{
  "model": "audio captioner",
  "dataset": "synthesized solo parts of chorales (CocoChorales)",
  "train_examples": 39062,
  "n_mels": 64,
  "hop_length": 320,
  "input": "log_mel",
  "spec_augment": true,
  "win_length": 400,
  "tokenizer": "word",
  "vocab_size": 56,
  "encoder_arch": "efficientnet",
  "encoder_norm": "groupnorm",
  "encoder_activation": "relu",
  "encoder_weight_standardization": false,
  "encoder_channel_attention": "se",
  "encoder_depths": [2, 3, 4, 2],
  "encoder_kernel_size": 5,
  "encoder_stem": "deep",
  "encoder_expansion": 3,
  "encoder_widths": [24, 32, 48, 80],
  "fusion": "cross_attention",
  "label_smoothing": 0.1,
  "decoder_width": 384,
  "decoder_layers": 8,
  "decoder_norm": "layernorm",
  "decoder_norm_position": "pre",
  "decoder_activation": "gelu",
  "decoder_mlp_ratio": 4,
  "decoder_head_dim": 64,
  "decoder_fused_qkv": false,
  "decoder_bias": "none",
  "decoder_qk_norm": false,
  "decoder_layer_scale_init": 1.0,
  "decoder_parallel_block": false,
  "decoder_inner_norm": false,
  "decoder_kv_group_size": 2,
  "decoder_positions": "learned",
  "decoder_cross_attention_every": 1,
  "decoder_tie_embeddings": true,
  "init": "small_normal",
  "residual_init": "zero_last",
  "optimizer": "soap",
  "beta2": 0.95,
  "learning_rate": 0.0021,
  "beta1": 0.95,
  "shampoo_beta": 0.95,
  "eps": 1e-08,
  "precondition_frequency": 16,
  "max_precond_dim": 1536,
  "one_sided": false,
  "adamw_lr_other_params": 0.00087,
  "max_steps": 7900,
  "batch_size": 128,
  "epochs": 25.9,
  "lr_schedule": "wsd",
  "decay_fraction": 0.2,
  "final_lr_fraction": 0.05,
  "warmup_steps": 1580,
  "weight_decay": 0.06,
  "adamw_weight_decay_other_params": 0.05
}
Rows from block 3 of the text decoder, named by matrix and row number. Each number is 500 + 25 x the weight over the matrix's rms, rounded and kept within 0 to 999. All counts start at 0. Numbers have three digits each.
# q: cross-attention query (decoder.blocks.3.cross_attn.q.weight, 384x384), inputs 154-230
q.11:480462458502469474499513515502527502533513489468504469520493504534503507499482531521479507524488520503508466509453514508494514484478496487506485508487475531466505511507520515539475519511527494509537478488490474481510504531488523468
q.12:519543487512515525471503501496524515513521531495469505526463510516493512525527554500480477539532484549524494462444507509488497503513491503458483465481533475505502538484494522525477485514500458479476517486466524504510537513494508439
q.13:527476547578476524511489498449542486493511482473511545542506530527517500501492519508460575530514524478479509541534486470523510507498518517473506455540493523498486504553514524497466514492494468487511511537520510523557492486504518435
q.14:475502513497516484516473460515483447518494519493522491508464483485507472506511454498512470485469506516517527512533506515442516534508443437513446503487506470444482459493515493471496490501487507461493511493502518494483525514501506495
q.15:532533457514526531432455471447501561506505491521457439526537514483457508486510536486457494490493479504465518533524501506476470510510531466497513540520511515513510544489478514516502491537525519515480520478483443513524480507552479525
q.16:502484500537499505510475472513468509527507488511461455495470486537522459502468511522476503501502483498504512523474547550481504521484483479456484477521530483474468514498503508497520499474503511486497553488496537467519472512527483486
q.17:525480506484485468539501509482502558530525493524507478532470499493487464474515452490513459506446520514486506512499504520498522496494530459492484502495500499478507491487473502467517495513505520497504506474513480463473515505478469535
q.18:515573495480533518506514517501480492499502481519472436519504478486452481452532479506508472487508513546526467468540469474461508466513489538519441469476536524498489483497504488479491494454484515489506438478523508478552551481505479524
q.19:476492501520520488443517452527462474444498493490464526529467478487498489492497505532494466496503501515481501515476448495511463508509477484471480558516458492468530497544508536518497504507526494496510528477473514496497528515475500543
q.20:493487533497467483480514489507471442520449523521514537518473468536504547502518534510472484439516510487472480485476486489491509497510486484506543556495498505523498506523524486512472511508490490480499539528536533525474471530504531539
q.21:486467507505483459482547514505483482481476489512475495523534516542491522543503484453496483516490482520501440517561502505496493544472512509480472512479492502490488512474454449486483491463572507505403470468519555532514523549549494532
q.22:502531448500485511471517524485467478504498479520552481510470537506550479543496484503494506510498520463509501526510526529472469505494485495511458534482475487491495497534523489498485519491482507534483471512551512497474546580450508475
q.23:519498504499510512477502470504490499512485523495484473473505498487529477519498497517539504518468500476485533480513495494489456491495483495524467492483495494525521476508465466519480486492542468507465442509455510506494527476492511444
q.24:507545480514469497449565462503495493479475501453491516521489509490481506534500526519468492500508489512487501478507509451511498479459493493507496465486509484442529457513518560556485531472472473490476504516527502530508485494468509469
q.25:526483492459490486545518527513517524511514525463501485486457539534507479490524520500555449499493558484549513506485493516494465486483516490455520477466478461514501480495487503533500491494545515506452478504481554514521494482505455478
q.26:546500524497522535485513539511487492521498471487513502480527539484509506524529484470501540498475517474479519475537484490473510528499482459530507509467509531516514453525477480489485459490494474524514474483496462486482498489545499486
q.27:514486504503497526479512446501495473503483541517488464519528540534498531527477502524486485473505496469454482526532487469487479514501474530492514492472502528514519477485530566501503476517505521506515489494489500543507498523469502546
q.28:489503518485510495501482501466498513505558507493482487498530492493509514447534451478481450525496468525497501498470501490533492506522506489445519454512489487532536456455496496493537511494505488503510537482481463506466501501517487507
q.29:479515528507493491495535500488504514462492476502472532457448503477486493494500503514513505509499504492503490485535522501458484508496479488491489499519509503494470489513494489480491509533490490496466462495452502451507529487483513498
q.30:534504510530496518502497478504498529477482488488467496507518562494490485519528492545457557497525464520521514466488517475505499506516522464489481527504537513519482465468513492480484487496473468482508544486470495492505479486516487528
q.31:481517494472505443486513513507503482472503492543512488511472544508497510490504490507474499453507495488489528454522473516498524466500490495498503555471517508519543437481502497508527524489504485506516483520484480497458518492550500504
q.32:480513492481502478500482494512518508520489498481511491498529486485513490456496510501503518480521519451491495493468553513524485508534504491475499507474496499501557490514516577502476492493458501479527532481521508522486492518490502523
q.33:502528468551476534491450553503526464497520538532495496503499461495522447498497534495492494486503499485510525490494467500531479495473493501490461489496487486537490533501494468489481559499544513501480483490477511480525479472506538426
q.34:504530529496507485507530515516472486528513469462466500485494477518484521518509510505505515521533471514485490499526476519512517504492490489536498509473497525469506476502522474490448486520503518494451552484486458476497482480512510548
q.35:491481498482492480507518467498466480516480506478491485540494504470503522509516529524474518493498521498492506528512456518506523512522498490490508551464525479534499508512515455503508488542516495491493501480494468457485472531532449512
q.36:536480496504466524528469486505477499502485472497484491502521499507538513517510496510485523485512489532495464493481502532492517489482494482504441497494511507482456507492459501495491487487485483487507483437492491488544493503561486513
q.37:545497515476478515530460518533507520523503499552462502511455503505457506515520498471507471484497498485471462496483512451478535491509495529521509464486481476508470520498503488515493492516473480482530500482499522544559503495533516490
q.38:487529521510483480480494508510512521457465496454490514507492462475508501534503516495482527509502505520458491499526448548520500500487508530512509527490534517477538513517521544488526480519543473469471501486505501495511520575536489482
q.39:517453494554511509532488522542545516478498493481544434504509513451466496501546503491507561514515470527545502475480478508482492507508536512484479447477459515514472491484470499501507529500507497507509468521509496449532480509524493500
q.40:483527488494494479489517510460481499492488519511514484496484512537454527522521548451495533477480493500520452435474513509494527515463542510461466488542485484505471510481500501507520484460496526487472515510504473481450535510512503488
q.41:495495465499520456484494485526465482489518496519557514516483504523496508470455451482503521485482514500495540464462558519533517450494524495457493507496459499519407482438474479540515462507535505541493474517516479457525500488465480518
q.42:479500491546516517464521521523467473452502491457475515496495517498512514504501481498502535478525483470510497513491529491491474513504493489492526539488531507512515510497510502494463513479485510510509498519524484525498482533487489484
q.43:499467524493470530489451533489503522528505477539480449505505474515483500488516482528503487497506515513509525475450503510447459520503495505519453506531543449529468498484493458517544532517472500460487545497492504485507489510491475509
q.44:478514500472508497451525492537496491486521471500511476451525493516512519493503465532503506526464545513455484481487505504523448531502485487497490505525454516537503538498477491548466512533469488516493499485426526514482490482513495480
q.45:480458507461482463531461466497505468553501518501487547484477490514529514509507493490497487501493501561483520500484480472533473471498469480505543465517534485467455525466527522501514495524449480526513485468553549496478530513551499473
q.46:505473479491499480480457549470496486495513525488502499474497510492512544473488472479469537521504506480505490508521527484496483476493480525543491466487458504480507498524463513530511497528509492509458496521497518534458486503506482485
q.47:493480483474536479511490472507488488484471470464467501452493525535532522490476485496480557507517507528469514503502547473492501508498513487538499512489476484531505478504452511485495495480471479503506444501507518495522503427521498498
q.48:480504500504474492529458486478456516478493475512472486492467525514513516544531451480497473468522479518466480508509458469493481508510498506471478504518522544490499487497505458517495502531499496494511465483472480508501514499562504485
q.49:504509515504521494485465509499521523517524472523481488479485466536518521490470476492501507492449493522528513496506472483458461527484486544528506504465477469570496513512493483515459515513470470522470470473466480539478477514501535478
q.50:522511536468512498549511496495512508445508470520528532491542535479543526501529493446500523516482506489483510503513519496511536493488517533517489526496524506526486445481523491499521449441510498467489461519489483501505533514498461530
q.51:487469549462509531506481518496477440501548539512519464471513463513525523486482536514475483491515517546480453494521530519537503529471466514565531505505482476474499507493507541493502481517470530530499479511478543513479471447516480501
q.52:518479476485475549473478474540507493558520491483495482521516546534489503497518486553537504531473459493534504558491470501452496488499472482481512511488528510465452539530541511515466483517482536537534495513514546482477457501506494503
q.53:500498548502517494485504476518509521500472442456511547444474494537508519456466506530510497468512526477519501481528447524494538509484488512495499515501505508517497503509524527493463517519466489488515493467498501508497450507498494480
q.54:502499468503465504517493508487496461470503451521468513509492499484524466520505504515546523461486520516510506495565500458496507521500508531513519477496492491520495501548473490474489515476480499483454501499484528514473511471563514481
q.55:488533498490534546511482479486481461541511527518512520465509487525517508451521497537452492516495469472452523496446514556482486483522548501488525497496476471498517537495507514539484525502518487523456498497479448489483470489484512497
q.56:481465495491507531468527463505443495501504484505512504513494503545502468472472516498519507516445508493486462495556491507510501502515514489510467515491466492517505477496503452504498522503530531496484519490501476481478473505507457503
q.57:514470501534524494470520435464489495446478535442484511532490510463537553497521553483486478511511518514484528529486466526509476471527515495537518510514519527465490505488508538511502466473473497532577492526520487497495509451535524482
q.58:471525438517521558484535493525520500517483513490483524507497514512479493494490543506466435498456495486510490489527535492514482503497527480522483534455519508528504486477512487501463499517512501525509509451502494515472509487495494470
q.59:506492499509493523482472522494472487504480504522504534531523522506492498502470503514500544480496513479497520478514529499514512507526468499522462506508491526532498572500472502467510477496454480517543522487528468478489504481512540506
q.60:497492516496528525515496502507501493495484503521555520509505481507490498489452491493525469535447540507496475529517498493530509486492519496530499477517479555451498488529481474465495505509480492499537470561501460511520525434479491473
q.61:511517482517542500523523547491492510481510504523516484483491462486473512533483483474531515533498526487510526501466520497484516472471537543518445500473517500530465493491453517485510480475483482515512464524493479502462517513492463537
q.62:494536492488538521497542491522500522463522487472502505515531483479493494445553531512500489493490508501521460513521513501553506491546513463519540496519504504466485505504535548482503495480468512506503547516512495514537495480471520543
q.63:529494481489532491544496513475478510490528504503465496485494514542541484468463497536503524465524523525505514481530512499524477497458526520469481516516523517513527450529485510479487499480436489468518477525505522505524436525478491498
q.64:524456444472525488526504500502436490454477555515454494526462525504514488478499456471516517486472465479500500478539509508489491501466537470531496513515490506551453502497476499510544525470481506519508502532469487488516518483523514505
q.65:491501460508469510536521453506498545490480451442530464510515557495548534505486485465533466473503496479478496497481512470457481492485520517495496522450514530491549444508544476523577448488491540497512513498462467548525485493487503523
q.66:474493513456494481489479520476529494479469475495506498502498525469464504509475518499515512466434474496496484501446508492474482467501512496520521517490491479478481489523478519472466478507542514532497500534490498509497544527509515491
q.67:450543468511531488545522499512480486476531526532490508479520480496440501537501506501471478455535464541502504466511497559498487484528524478455524485461538526531510519541501511515482486499497490531518476485484502517499486521575451496
q.68:465492456493439523472469519497543495547520467460475476454518504519458461576471497490479474520484534463474479527463518529549498453437502490489482534513485472455519454546433507507518519510502501506447491451530501532539489511513516527
q.69:488486510502483512491439472507452456466493488509498482491485487447509523517462503501551496480488511499518515511488513481527496486444514503489506560515489500482493467505504520518512439454526529525510536492513542523477510521467515531
q.70:517536518461473514489504466499481527496526546500531505461525490489483492475487484538516514466498531524518496503472462476537485569490509481495486484554561491512509489436524458519518467485537450488513519486467507512493483532500474494
q.71:493483493497493466547467484489481495511491545492486468490524490459519521452502514472483521523525478494495523483509491462486471532486496484478514494470552520545504516533488520470467491488479527494499526531530460457489467486535487506
q.72:518480526505500564492496496522484510552501529452490514503499450517556520514545483499479507483485506518481513505534459530484521485471490488545493498497493464531520506503515509509501504538499528487525492522454465504546442509522474491
q.73:438491474500469529480517528512494515534489479471474506466482464522507474549459479479471519522483482531480486492573452495485481524490509520468527525522502469440464476514507472456499509476480513494517535511493469473541511476539509521
q.74:499526509485477502532496512504471517496495468495542512520530519520496529495518529510521498458445475517548495513486484475468493461478483489505511443527520509518521475460545473513459498503528507485484500476508525519503494486488444492
q.75:496487489518512484439493531500476509473461487484514506499531495474473485464472471489527511486542487471531485431484488482535495481523501473498472525484499483481507462505527474495483537517504471522521501525468446510493463498511525524
q.76:529453524514497523517473499503491499459475469484474465537489548454500567493522517493502488490473510501516510523506494501462504427496455483500502506495474530498518569552523463488465466478494510453516494514502488498525537481493480530
q.77:532522489527527530484476531466468520505524465525432463507498494485518487494463514530476502464505492542480506425458496510479499512501520518500540482505494523509507523466472493497531473510504504502493483485581459493477475484460505485
q.78:524463477462449480526495457509569536532516483518520518529535485531498501494544517486521515501496569536510447481557456487495523499508469498493476509541499488473505453523510537499510489461510490512513505485551545530554488500558500537
q.79:496498554493499498538546463498497490498539500496508499500482554501463485486486468504485450495504512531480537500495516508528524510490528479561497541502529510534494502499531468480517483516525495466495490474497442492506495467444466525
q.80:498500487480507491551521429529514520510467463475508503503503502533489519498510459479492450529512521486483530505560516541492482461517512515460515525511491514524498499513519508508493577533468489563507521543533509488471489522537525497
q.81:517531528448484471505473494491528519506517520504450502483459534512543458526514482480475469479552518462474518485504504501499494491482490510490482522509486469466491521481497501479528526498510476481497472505530520448527522466494441523
q.82:500442487528472524536509493544504476496501518520451449485515543493485477528484510480483487471468501480475497474489523546538479535507536504496503524478471491454514472504508465520435491551534501514517496506520557541516515593521538506
q.83:516538468493529502473492457470510534519516496509516516502520492524522517496531452546523506501511521514511465531530479492507521515492444485504472479493514483486516506515486520524504528487522499555480562517556495480488508513495504501
q.84:480548522513514519539503461480524492524519501451516477470533567490521519536517468511476497460581499540510500518490536512499503534450534489491525484476454493520509491501495481509521495513520546497501537539474471434487444472436498463
q.85:478461521505520512505448469462521482549467465511576528516480463482474503503509513561526556509522461492508486507554508473443531467553482482510582474471509493539471467536502498475462534558511490485512502467555488495484503488463473464
q.86:451471528473525458520479508504491502489506479474491467486482514469512462495532515526490533496526504476489502466540512502450497439512494480515495510535485488521475513487564512539482528496505518489501478495512544497499488492560484547
q.87:530479484455493487422449503493517486507478530484519565493509495500468491497499552467549503448454487521493562452516500522542520525520491498559538559481530549509517534494498571463499496512490470502488501468517505567506462527513473528
q.88:526482492485469552509480507473479518440499523499536468570490497494502560490493547537557502472500464542513461526495513488522472451533477496504530481510480527499517510428524526494508513501527479521501489494531478489518507512510453475
q.89:453487493473491487484512508488493489477480466464475485501498523501478500485513522522508495480474486526514468484520490484489519500519524515496506518496442508452503487505488487494506489424504515507551531495506538516445508541534531506
q.90:498491503506521538467504522478557458447465521502491433537546515530515496450512456491469504483474513509523496500437464471489499494508485471469474491485486484462523483512489513460508513530495486494454509556505486495484501512468498535
q.91:473507488502503462504515536493544472541452517487531489528511493459469479511438501524542541528497468449499486485485537467527500456530493511528485473531462492544535512515481561520529484470492515503544499484529504499519476506517509489
q.92:527580508481506476474511536498538507478515484530512502488562561478499525524541486468489495478498480502542510477496500492473537476518534516496520509502497578504518519511469467484476510528509459492451491472550549533470509529470538470
q.93:522486499495475465533498508472499500503508533474518472514516546528504539483494496531547454506497479506477476557484476428520541501504455517509494493478513490467496538475498487495542534439492506494484466492504502509509501461514467514
q.94:490475473536494508508518515498482529514463508525479488471487515454492464516529485518538498512486452485497510503496502522447526522489516493453506499467516532542498498489490490477518488510516520524515510522541480535491492468492524492
q.95:480500528498504484506503501529519514462498497482477494542474466456492504506523483549501452551501485512485522533487520507519500507485525533495473500495474447541460495530509498510493453529498536465479518481477496486488544504514506491
q.96:496535506528515526527466530470475511482454466542489487446472536478531513532532468510462522521517463483512513494547453480475492468472503424506541513527550517465504471511473484504509522496520487507480490534501517504538477447486520511
q.97:498463463458443522512522507524522537481517461467510488495490542456490486471490519455440530488490545566510494502503483496482504602533465514490519517467500494460535496496507520459503502544558548512500517490503510457470519556507477521
q.98:551511501493474495494486502462445450491545524498462481476520476555532501471449536523522527512516502470489520531516520505492510520478470489518471476489546471513511541446547514468488523544477501526532488460507475514547497517483458450
q.99:521454493464505518457541500525482468483482444519529484551500452493490511512522481492531484553531524533496503518482504501517470460465434431470491499513453475503453507533486479471464502535556486517521524505470482509507537479509485524
q.100:506524496505464475538492449484509476516534502540535516499497487527493483517549568500495546504548466505455532458515446491490497470497518481488474558454445518540517509500495468553488489441464516500517501539474504511490464489543514497
q.101:516484442527518542528530478519488434504510514478490522546487535565534532489478493488465526468494526528490493493496510493506547502518522529503539512469495520489516550515509530467515514553505519501535453457497515514492451517503513451
q.102:493495538511460500495496492493498537516463472418506520492454450492505494459550429473565490507527534454458453527480513450514480469496450495550524471493498478513473501499504503523507495459534529530480507471488502503503486467494508461
q.103:492481483505452486541471478537526514487440492520536496470485466456505456493465493465481498491506460454481484472481465490505501545549512452458466490489549538524520465502525530516494549531479492513545592500529440586503502536482482536
q.104:495482539450500537537471455496449539499471489458525440525456482484524504500510518473473487518496485462492499481434556485491475472499476488462498468464518473558463498469521497504518516548523520477526526490549450514478519497443478470
q.105:475490460501507508453550493494546500515502504456446493526439539504477520521562550482459505546513490514463482525516502537472496518491532494523476522505478490491556519497489502480470479498482551452477503473480514518498475494511514483
q.106:511513499463531491461532499479513472544515492519459511498478509482513513516497497545514534523507486527513487517507480490479476495508499446480536533496500531548524489502484495501510481484479502526491468479486466488462520490512526478
q.107:452490494518506522541575544507529504540488501532533544491465508517449459513515479523509520464486472504532513465438416504459499495539516474491491540507508570495491461483476473484497500483475467507493490493479489498548482468505489482
q.108:528454467476529529507535457519467500490529525484507466507501465491522495438510474497483468486498464518527522498506513499507541477542460484496503534484543500527518489509482511536499482545501434491476481483537477503499465539485419511
q.109:529461508498537480509492481528525486480520508513435448508500539509489521488514532515510467496510447535495527506486488516480518468496495467524556495514481529523516505500535506546500486512443506493491453496499509487498483463513483516
q.110:487444476438475513560487481498458511477447498486479504518399491537494483468490529486514530499482473529426489450534410491506491503479541451487528530513503516489511518522545471506483505545464477465480529504490469573513466509524526512
q.111:544521512476498498460482533507473495494543521515524500508548442487478499427500501519517480515514513547515487500526455471488500497523514515489499487500531532528512477526480488526494495485465436518510480497526467513528495511548523527
q.112:483512534465543520522517509490504471466491482521512460496464534478516464454555477423531518490550456523494505451520476503504496504516502489523543515498487535498492488514459460501509504512504507495493481499479439527493490492483480520
q.113:492525521480462533508515533498441480495492547481536519546515510533455517527537483491463496458508497531465473523469459504516525521489530491509536537478514505488471508471507501523483519517498518471497490488495526475476470488569486539
q.114:464531487495485471506509535483487481522507510538513536458436512497512473499473485524483528471502521465522519497483498497450517512493541510484539487501498549524479450500506448518492532432528474480513474485487498471500474476553425484
q.115:502476513506495510509466486526503518523496485526535485545498447549487490466508512463471492471498482535494515482500496413505548467512441498484481473494502502519465499516482510483471502529506515495486589532511471537510517505498476428
q.116:523488483524499483553467479503500493504494545512487510503545490522466504454496465497500477518515510539480487498501463530501511475498525533490485487550506524521493535504505512543507526490518498514480481505504510515498482529526506496
q.117:501496518562456478482507492527501506492532518464487522538499510531516444467524482474489542511459548513450454551494490502589507501513517460501437490483500454507523520458478492500480519516495524495448488449455480496524491477524504483
q.118:484489506534532560500472475469514470498510523493496481548529499511463504509533527501539513510520516526494522484521465551484504470529521510522498464478499540529488501521484548506507476498507474435478501496498527489491530485485507503
q.119:490451490468495512462484455511499492499499493505517490522500540554537522529532529458493474514449472516528489516485513444475561523516495478547499491480530545482512513536514506490456484542492553499518536454535527447500546465526489474
q.120:485499550480471473535481449539526515530514490465505541508498543514589520483496515504513518488498480511468544520488524507496481503490467504453469509524511473502526478503477542487451484499458516528479490527494542503494489479461505502
q.121:489461492504525511498519543493488513503483534470517454456464489492530517493504458510514485530498474495501482482484517475514495515547492469500458493503444501539471455504514475480475513487481496495465515469504477478501515532468533490
q.122:498527523474522497529481501513487460462475512481518510475541492458478508488517521506471513480547477506510492494507512483549535511509461525501536548529540510528495498494527510480486475506500496521500451516487472523487496526514485493
q.123:520545522512507474554543477476496510513516508487532514486513515478531500526526493455506473453476500509542494496450476436496519585512519499497498472520529485489500538475492454496461517464480459495509476488505536506521486464507481528
q.124:524498499451493522484465531485492533487525517475513510496498485513432494506530478500484546497488484542531518490489464494521501496504566561493490489483503481486523490524512477514507516493507512525487505493497533480530514559490492468
q.125:545517450476493516526494523511511512547504475483490461469474528459541533452501504551488470490513506508469483534481507507470476536477503460533495540475498541504502509460503512552507516514531507515491480480493523493530503512504535543
q.126:443524551490505518447472518492483495455496509534529499507524498500507479493491461460494524503487501515467468508526500504457511519477520483450508492516499483460499482499501501498492514466503542545475553526495483523523540523502562505
q.127:484511536513505484496498549506489521562559498497484453441494472519450503488541493454479533495489463541519506509492487520509506496472473509517484471508519514486479514496513454445487473505553510483482486522502475494470495570501463529
q.128:524517524520476537484472518508495559494521556524452543468512524489452513548496489491484484491534466501548518490490447475510536473464533485429544544519518510500449515484457551526495573505515483526486500527525505456529465534501464505
q.129:521513477520466490480479520517506521548508488514469467489539498488503528521519503560502478498494459535506476492496422513490474503492518509499492514486522529471496552496506542496483439491536528566468521453562492459476518505519512516
q.130:508501478547528498522468507530495542509495478465491443468488527502504492517529513507479495532511434497496505507494485503501503474496503449515498485464516500462481499541498487459478479513479479521498524471512472505454521494497514480
q.131:533496477470481510476468483550523527478527525548528515521521521470491466498479484516499468499485466549517454515464467458493510458493516467507512501483483496516501527470471459487512452476508497530534495485475503463487503533482473548
q.132:510469498490508506536509465493466472488509546481509490494484478479517492477476471515551501470495506534509505523492462474504528483473538480540495510490466534471471497475506517538487476492521470484501485535532517519527454532515495516
q.133:531549490485490520480530480491518539494508494524530552517505485510477505466486533515481492517510505540465508528526469479477486541500496473474509486507466535481494495552481465484526496468515515450469509504497517501526490483526525509
q.134:501490523503490503505497503515509472501508532514476469509536470510507509524507504540460471529487498496496487489502496503505473501508533460530504533482495498472462490487486492463494526474534492545508536509461510476494482501513494510
q.135:518508513466486487517453483525517528510540532544511528488514498505450478511505509447517568518477491483525509506486485485514462500543501488505453440473485487502498491511516534513476526479484492516478469457514513507508510534565484485
q.136:512427509466520492518525485456475474511482613450534524535523487494520496550492515432501532482469469478459480495490471440564495492491494512479488483515487505505523582469518497506498505573460490511508500506471505480544509548501514481
q.137:470534479496551522463515517470512516538485491495507476443534473511486517498532490522465476469516518489503491547532486522499500544486546497493532551518529482468488516522436469515518485528514500498530536510499483453476526432506493501
q.138:508504490490452508479542464531470527485459512499492505498484486505493508465504512527501484532518521490486497495530524479516493436471524476477487494520501453536504517493538511475504540498538526516493505483497443495496499506490483466
q.139:517526526521502514513496514506499507468519491507490479487463520534487495502484469514540483478517515505519554528521461509473512505509542500502516497485525514517506477495498514518493518466482518520484502477472515469491549464504477515
q.140:529469510506499466503553467524473467461464519510552484515491455474527478500511488494522457482466511510497474516487504503521477480459536522537491498527516548464482503501561469479480470513511485505486484489510510509509506506477528508
q.141:451498510534483521475512454515500464443544491530452489474517511510496486520492489530514473479501504498508530486456522532479540490525501479526515504525501497523535477535465491504517490479494469518469493516481510484488443509500517472
q.142:509511504498499545500490544509499470484500539505444494538487519556467533475473487511491554561484524507484498491510478489523479462462488493479524495520483505549496508461510512469485553498494533565487463497502520511518551530481517476
q.143:443536487503499512486509558583496484515518481466527554482471504478524535504535465427490503552502508541463457506497508538558534509540519477468540528486541494497469511530500489539487496512499516508515510513501491453503482504528474473
q.144:478542503527498499508493485491488511480492483499465462554474547508509506532461483468513473511507477519489497503520538479509541499515502504471497470502513449513495447496538482531466508489517526501484468528526476508523495518539479509
q.145:525515521522537514539523493516477505541540479510499514542469536486521523529477471506501482497512479536478489535490515493495474506507540555551483527528481469527512529489528511508524529471512540473491474532489522500488496481510504475
q.146:474491489524527493520474455471491526482530471484487490445478519439475463466522483545464483510495505502516508513535474492504523466477485463504446514497448543495482476516525506511490522520478526472484484509520474519507536449495488454
q.147:479515446517566546503465531514566461497527511540473506493499510512532493496490522537510492482457491487502498522480508511464524475500498481478523528472504499460465554533465482500518496511535561493553530524538543491490500524524518513
q.148:481480450484485472485554462491532459500467495502465491561458540461540455497508468494509464569493554472501463469552432503523526531465547480493472477490506547459433498449515553478498491505481519495512530458510509528507481501495572449
q.149:466500492490540501474545530513469506523535497510439502478489491474524503529479497508488491484496486537447483522455538511485489518483557529506509498509491465487514479489516468507531506503486539476508459547518500463486531483448422477
q.150:515497514497499474527503497491492496507509543545486503486534524502461502522519524434469503535502471498522493472476492475495500510486482477518501545512491509474500516482515507516495569484469527523446459484486483504467463531490500471
q.151:459508483530514504522477502517501502500518511492492489509491458490511510516543526495528502510466506494502512513488476497491500512491496492491527505513545470477480531466489504497513522507534529488491510487525544466483503499511505507
q.152:496505477452517495511548510450486472511520479490529499494472523451482518509488527476483496472493487495488498495475505519502493462488486540526491542526518552536525522490511488471520459465462505517498451537527510500534478495479511539
q.153:519490505479466529511522463472482515521522504538561498511499526487519504448559462448534514488511514515512515486460493495479518528502466466501522456545514478457462468526530539487506511496499494527495504474481517484495517494506477554
q.154:500472513454493482464541475499483492515478498456517490509502468495485486520519463458520511479455501528500490502478547486486494530512454510533498451505503512537492494516494519466530470543503501462518491450475513507487496549490496494
q.155:501516495496478527492481540532517509498500515511507480494500543515543519464540448494511488516480520521537433521562480499490522472480465472486531436491481504474515516494501533518472475488492465506497489459536532536468492528475483467
q.156:453498486533497472487496521473556488522462509502496521517492486455507483467523494487499501523517514467532497503518462494505472495514532526509529546462544515525471483499479524533533539452479477515514465545528490498511476509443521479
q.157:517524503513537526484497490543498511507503496497465509462507509557487521524515496512517476537482492512489472507531456537528513516524506474476482505519468546523502503484511497505517506462488501507528470520475552480499521441514505507
q.158:490489435546527516467539526554504511559493453527501497455469520510542527504510464470476493497475568452543494455463554518516547519511490496504506483464526496474513499507493486529499463471491528490468529510509458507491480483537471507
q.159:503448463493489479499543528510529479541480428499508532510513525491524522547518496499495552523471496455551556522507518529465500497502488469524512513529494498533473513516485500499499494543535472528485501471549504506469514526508512570
q.160:531522508489517505490472485449496521515511490464504501551488472515462494504513515533481518490486516492535492479477488469517478532506488499547509468474513507441497528473478536482519472525493520475475497508494493495453501487471536515
q.161:494428490473517517508499480477456498470474548462481471473457445501500536546488492505515462441466448539495494494479467516463492497492522466550544501498515495487460508510470513522494491490461471497543554536518483545508513532540472519
q.162:453526481503505515508476527464477494539520429508421478461500511517468501496511496570467514516494525506479513512503555537431466506526566549500518530548480478475482498494473535500513537507499530463524515523497533474487515469450488512
q.163:486498515468508572495462477556501540519520510512506523467497486497489517538481495470487509540486531514484498497512462458477464515534486510480504511540490458495479453510512492493515476487527515500468495534492508512545507514533467525
q.164:477550481459489448506499492477500478513467457534447504505485525477518495493491519491503486477524527486512519442496515507492483437452494538500483524539470493474477482538490483555499509480501457495447454517520508521508460485478476511
q.165:471479517473518509493455544498484474493485529473500498493531493511485514528536533520463524472460465516525496503504527518501564437506452470477503511501484511509539522515500522550440509523459517484476466511484500540462514460498533513
q.166:500541509437513520499515552501540521455519492470536498521524476492489475490512541524485481554485494499522505557538506494499548555529516485447503545479546519541531542454469522474519460457481511504533483536488462467484497483512542511
q.167:501513541516485512519492482501526481512525532490528473490537496488481476459498465510523469451528577473508505449501514498506488487519501476462469488487469525541546479502453497529525444478544481487467506524471547491511510526484549525
q.168:549541500552489431504466519524483534500520501504490472485551513501486492540526513501495494506449490506485543531450514493504530505508523511483498483501515514487488455516455515509476529486486523516446534535479509519501467505464518541